From a checkpoint of a small image flow-matching model: trained on stained colorectal tissue patches (NCT-CRC-HE-100K), 45211 training examples.
Rows from block 3, named by matrix and row number. Rows with one number belong to one attention dimension. Each number is 128 + 32 x the weight over its row's rms, rounded and kept within 0 to 255. All counts start at 0. Numbers have three digits each. After the name is the row's rms in percent of the matrix's.
# q: attention query (model.blocks.3.attn.q.weight, 192x192), inputs 0-191
# k: attention key (model.blocks.3.attn.k.weight, 192x192), inputs 0-191
q.25 075:049162114125098049142215123144074128106180099106107067148097134174126156146138168162110111139166127130209142149117118107179088128139072125103190066120092053100167088125140075098060107105111190100178167172131148138147144132138122144106121111202128101116129124160132179134137058160144121133141180124169136147092151155171123160114154157197171152122091134188152051099157123150121152112141163117124145067131133138175101110103086154163138139146150096107135101147141080085109100151183132094105159160176149105120149157095121111128121156133081156156171147117145119146116141145153122142
q.26 086:135111140150109148100132108114141169115130142166114163117119106099054158105127088167108119112156118079157140153135102109097094140120110116124107113107161139053135111163127116122152195128156169114173189135170168160075151157147094199151143076121149174084102123116085128159158122153135181109120105101128158122086123138070128115157097146162120124102114125145169175113142082136135105114148087137144140193105097155173169100179144118085106192135187111144223043162159130108101082131160122143088169137087142173131065155068175153137193188143154124087129109119097105068147145152074062141
q.27 096:119120133136176133145120138102152072121023158069091149090093085115123167117136126103130047142087112076185129129147144128137132102195142131141151102050163103204160125093139110077065155170147120173164181131147069154184098115123102144153120129155176219146077142103133151086146142103097116123144139122091159122157174107137109096117165136099154236115156105056148150107130156150113148098137133098076175149093128123132143100104093132111094108133159115049176153141154102124151116120142102074103101162128114064120143135102103162111122138091105073133106090140154133138128127117131114150
q.28 088:140137103212138162155128148098149152191132091097128085141119103185126122138139120152161146142096067147111065135126174158070160160130148133095160101094113137202074150163138182149100180149125119123128086120150167068124120155143113127167149119058107141183059096148133104053107114147121176133134148092128122129109176151093091131148151126106096125097168099119090129137112098177076135132155202206161101124075093083083160167110170089095127158113116175125133153148144142127186129152145094157160109155169170137152164195119114129164146122112197095108171126138098111096113159054136152152
q.29 101:197094136152187140126152152159143137126112152171134117116126133075100084110127134112091122140195123110151120152103138134124136131074090115203143087138143187127070102122149041129107077071148176143125128116104084162145103110122140110144122097139196111120118183153076100164154114121124091158107114140132120147220121175114104146116146163136156104141125121145101132111144158164159149081121146078185151110167076133076121165106170104109164152112134176200066143111116202130118122186120189101109156062153140139107163044188158176127145172139129137087139189138130151185111139163135117111
q.30 111:142132131151097143115076096087125110148145114144100067151134172171196072117108136168150143131098161152155140095139097142139163120081143131076097097139141151148185165133151178104135145151143165129146090079140170139120058130124154130171135158105157131135151165208086056175094151159120121159159068141129126143156080154139140167158177093158126142145137132147126165118062156134123088121091157149182185064132174118159136162102176137097139091106131061093043187110113115094174168117048141119159181062129092155174122118103095136150161156144120103090094128096130094139140133174122174152
q.31 106:116062137166110127106133072199171132110158156074147164122159163134105097106110103182138177140129162130136168105122135142160169120205094142104099138118151163132095109129091085158138164176080148136085151099197105144169137133175187141121117121145108127110124046091149163197137147114154167119142122168100126129144126165115177110141119143124122119170097125118180116119135163112122140182103139122114145142110081096129131182134060094163112110146121120045141082109142072149111023107152119122126135065119091176126141131131058115160123096130219149142145125108167115131137152230161120121
k.25 093:113129173100087090192140155145132151179137144136148073109102149126124142143112139146166139135174153100162144169114123113138098060129083202148134101171123050112192098119124117102111091152086125126075171145128182161094117181118099164168115083125109059095092130148077172125134117145155220081146184088193096166138140118127157135108065150098097116082103107170127058164121113168131109173127119137120090144151102213148143089131175148159146159151156155146145078160123124080096112111172094148076139130151133188136089171109116150140178167144101181138126136147134130132133099164166094123
k.26 094:100146121155076097106152149090149108126153141117120119084125099103054184090150101161080120113102151090169132144067147116167118053166078165120195104123071161163136099179117119141112103124117132153185165141138156150078068130149048127102134121167133172085126182118092156125108194174181151143162114051134095166122119071143142110104140106149147090129091163160161104138123111143132100135088134116179132085108136151172156104155114146127092159122179166083144082116125074089132148110136148163141103162156136094121156183059138171108208158181151154065140154124086140105119133114143145091
k.27 108:181148100150184178161105167127131098123073143134069120113093163077150138102129174064147113171119111089153126131160136115060099150147145111151126161095186031199143130136129183135123215139129136145072194135161057123146130142091120062160136099103197176145079149176094130097111187118100112132109118145102145132117118132132098131109181141115206152184179164067124106114150140142117136106125124173111147176141112128207113163144118148119128111142120131130152138146127105108138092134151135096089101147085119110154131112094144158128097181119164106106100100168159130190116061128166144171
k.28 086:156111113169142161127091158146117130086159125123082148187150132131104147099143109175098134089083185181106102092106133126187150147181124143095097134114129130158111153081064112215175130137135106108101104119102085122137154127097132127117143176071064192109147070097107128134101111153129134102158183142086128121126132147087190181116122120156075124156156175119124126158130129181170166161177174099105099135101058084129092106149163099101141100117086143101139210136120153173096150156150087146169058169085164137167065174140102132140145080130162178129148122119162097074127109163155174166
k.29 106:178110076122094077180084115140133144169106066157088134070098153067084127139116151066099129115149121129099147154141083116128134113104136112226144124101162144143093081158122148132096111159082170152107191149109117107104156098114172119131130107150167116085166154131102163157182161109109135139116102152155110157132110148124079203134134185149199152057122106163076096117161092169169169076119122096151161184157155177077141126190123110157133087116124142130147094118134121187099116126141109099093155118111082145110105080176188152125123202119109133107124077170107139171088162116071114118
k.30 090:113071177227117162155062103112123111097185117080153163146125197121155098145152159140056141163162108176093178150161119070194108112111159042075081155097123135106149132160133119145106126144157149118128104093116157168134164125108148202091135131126107200164167138092145125112133104133105138074153143149169141151154099076136106076166096143083073114119130117131097174137101060127091164157116109120114133109115152113176105104144117173106121154177129118090212119111119129147094129125094132128135152104055131147147080107157078100147162114147172116153143147130180125120087131101140068099
k.31 091:130137106124082108156106048054133114158121137109189151111096132124144127046122082132078131098129153134098113098105155142129247136113204120079098155067132161157141160122104122118106098127162158147168139059126086100125098164097181095148140061105146191144142126099153154132125098043110141119132068131112137087130154163184157182122120151152146134111125111118138139109106142150118111157089114127129140117097144092109100124090068118099105122089163155061126114154121118071112120136117175107144115090082138090133144131116154138073149119179127112003105138144154088128124083121122135167