{"model": "image flow-matching model", "logit_normal_time": true, "head_dim": 32, "patch_size": [4, 4], "width": 192, "beta1": 0.95, "precondition_frequency": 20, "max_precond_dim": 512, "one_sided": false, "batch_size": 256, "lr_schedule": "step"}
Rows from block 3, named by matrix and row number. Rows with one number belong to one neuron. Each number is 128 + 32 x the weight over its row's rms, rounded and kept within 0 to 255. All counts start at 0. Numbers have three digits each.
# fc1: MLP up (model.blocks.3.mlp.fc1.weight, 768x192), inputs 0-95
# fc2: MLP down (model.blocks.3.mlp.fc2.weight, 192x768, transposed), outputs 0-95
fc1.308:147112119089156148103140108059113144219180063185182147101114120118142176142090106129071125123126084164126111164158225122117135104203152120183126160158108187177111129132156110167145173090096189142131119123111188144102177132077151156157154165120132148169145118102198162090131178096175121164
fc2.308:123169150138115107091081116139142090060142098103159135120197086099162163136140148139091077122146182172147152139119216095132154140136180145126127125134103169040142071055126116107150141099086199063085114087154139163088142156128135118137164120151148105091131140137111110153129066113164119143
fc1.309:169162150092105141139114111134066147117156156141202108069104098131116095114126121123098034108133147101138093132141137107164110110151073145088143095154139138117131053088125083083157108113123114154149099135112153113109117129099139157138100124099103124178112150061094076162083178159136086144
fc2.309:081158172126102130120146109123181148144131176140166108137118179132118144145132122174077138148142086077073196157101103146097126140170123126152087145107179151120146137176133184173149124144080145077151162151123116144121127110131118089166115144054149100189127101060158189084115112172115119142
fc1.310:066165112113159142109117121106110139105097125074167079129148086143148121140118141110105184109091104135112116147159123132110125140069153126127145122116119131173134082165097098176103152102114149139126142125088110182102151131200155141121158120100150118120118134184183118091083111077124149121
fc2.310:167101135106112127082107101125167160134147108176146109189147155195186131081128111124103099127136179118110110176126095150174087141097108088056108129081138105117100115059139134116139141139088162121105145183147132118118139145080141131078116113102117119185150141085112148108154126118129165088
fc1.311:135136155122112173154120206097123097095113180136123112138203126150122115194146185119150145141165193163194187173102109122105139150099146158091128103085135130128149151079110126171139102092145144126153154115097128099095094111160082124111134152113085127116139148181083125112114108156121139160
fc2.311:126098141152176122137126111116104161143142156096133108094130118174136163174154085117148113133187118150219069086159090130114139129111108124173132137099097143177105103138127146093132108149172120157160122193148115183178152114077113169092105185149151169165089157165155137081159169138104178119
fc1.312:137123123118083128114110150121037143172139106147174175135149114165113090103117147146102149086116137144148156127189136085122113135141165113129138140154120149148098160179153154117112138136106129110129166147112106162063048172134059226129093130138094106131121148147147121168138154158084104135
fc2.312:138147136114129104164170147171035133173114153117113111117130164121176097132111134128153119144113127108109097093232111115089150218136163128120103118130118126078096119176139190059161109160096118123156148117114136095084122091108134136151143140134141105168134118119128128115133106120084143149
fc1.313:104135145084162129085122128162172145109114130126093134131141141115119127134078129047122092098105158077113170184142161154129138110103173097090146183207105079095088126104169134119129102162082127091123121089101145090100127112129147126118169079072104174122180072196142120194135135064091115092
fc2.313:105188046164185188134124133125103105064131119142164128139110133153117124111161085177157145155104145153161163151149108127128148180120104109125130115115094147089088078118106125155114178125181093071155098103157150114135132155122116147138115120155100160094153146155229128192160140145147104122
fc1.314:139144097164093105116081113113132086097126110068171140213190154107112154090084158139128092170136150086097138180111131150058167140199143114149130123145138155168136201147121151099180091143126127181134142206099104097160124094147081089131125147099124095106119084169146178153205112114157110182
fc2.314:131077117173115101138097113147097097128125106099126144112156112114116142137073196114091154139118053131123147182140152124142109113151142064103096149139163107171127099075155112116066099187128140060122115095095143100114105098109125150157115116073110120110141083142160090138096128152143167143
fc1.315:117179090070127076121124117155090196113147107127162164140109114144132142084101143148088135077114094127135124093127099200088168156091091072072137132148140148152132128067134108108152068085140092126108157134163090078172159157146118134058123102105119112131126072122109148132133105118115120150
fc2.315:100049089137171133135205146147128120154150174077144119158123203131134153103159103173117156077137093095103103114131120153127145111053094086122191124138129131118095105141146160169097170066101080146101089130115154108102094135162160107156117094107164156094192136117125152101159200068148147169
fc1.316:173158160120063072138116156141172141077167165134114094136073141135108118114132110196180125093086126123105163103129132118106144145146164161083096178143168124125177154133116103120092187141156102163130175147158126083170109159207157124149183120156088117150138087115095141070149126198169108159
fc2.316:061079156127139166147131137132084121181087130115114132115110135089132134145128135216181130097095130139153129109146113132142152123139137151152143101135130123148102104127105139124058145144129112113144063132107129120104116160091117136123223145168168151095163084135151125178134123161135157160
fc1.317:176192128123178132197116147140073153152156149125170116124073126172109079148157121127152135164139130121159140135044106156160121129091034128152085121089134153123154151185122079144123092136148136135090139139196090106132155166075183174121110115112107125109153150099068171070114151168141127118
fc2.317:051043099102068125141131141144100111055126105144116130156098126173129088099135120125121119132139200112175145127160096145095091137087119167098150125155129113147073130084136137093082081139186132066080131097113128154150105184169117111120131096134162140128145110124182114178172124221105074133
fc1.318:170126125135102142160079160127155092175083178126137119138147169146157142125125128096206142123104095112119093143072098146162190152090164111170146126149148160112099139103186122120168071129113095140144095106132184097118139112150108089100172157117107149196177182140153080132117118132064104128
fc2.318:196034134174166128083146134117142129200125073101147102148150137113072130102137137174069149102096128126151084148139105124117113125148160126129108074129107127169214090135061146084072149166146166155103110114129143125152137151097116152136109178163185140127130129105124093142108089170098155134
fc1.319:139172071145166133134137084177110116112106151135168088139094115179120125098185118109190132130125097121097182137097112202137199148158121132101115144133133148094141145150131135177136128168145149201110120184175170133161177143134153156118108105166135182141148092223188136086092128141165141109
fc2.319:111085088115078122152094131047122127150174163149101132146093130174107106119077143115214170147083149097102076134135078091196168105049105154087130124148185155100148118162116116119119091102101143118065159189113167121165211153164122103110139115129095087091159118095072086109115155073122106094
fc1.320:152115144149159115129086127145158100096168113074144080141111129148109107095092112133127167140215127039168196158109095121154116194033132056070184178113109184093128129091220070065091056102131120126143125091141087136120123132150154102111119125137117136112100089144123155168180114166120155135
fc2.320:112144129166092148102197142145077126130050171129125118105120086115152117136116132152102154172171160078142103146160105114085094070115121121128065097131092163099133143124175173231118100129104106144138179136122119172155126160130130109146102095113131091144123114154070100118135136149143145130
fc1.321:118166152075126122120132141118140134115153087149139139149100110152088020109138180123179168109137100146155101145081150147093149143101172191125106135227144107159094143194174116098165069129149140081163128194104133198047066132079120134103136124111123126131096093138133089118093088147142111140
fc2.321:073100097081108107096139121121069133148118140165114100117106104092091041099146142190055106075148099148126123121131177150089111053098191165123125092071142158097096092121175129126096126165100125135151181086137109159156183110113107132164145097112095125134139118128184098194164186098082107110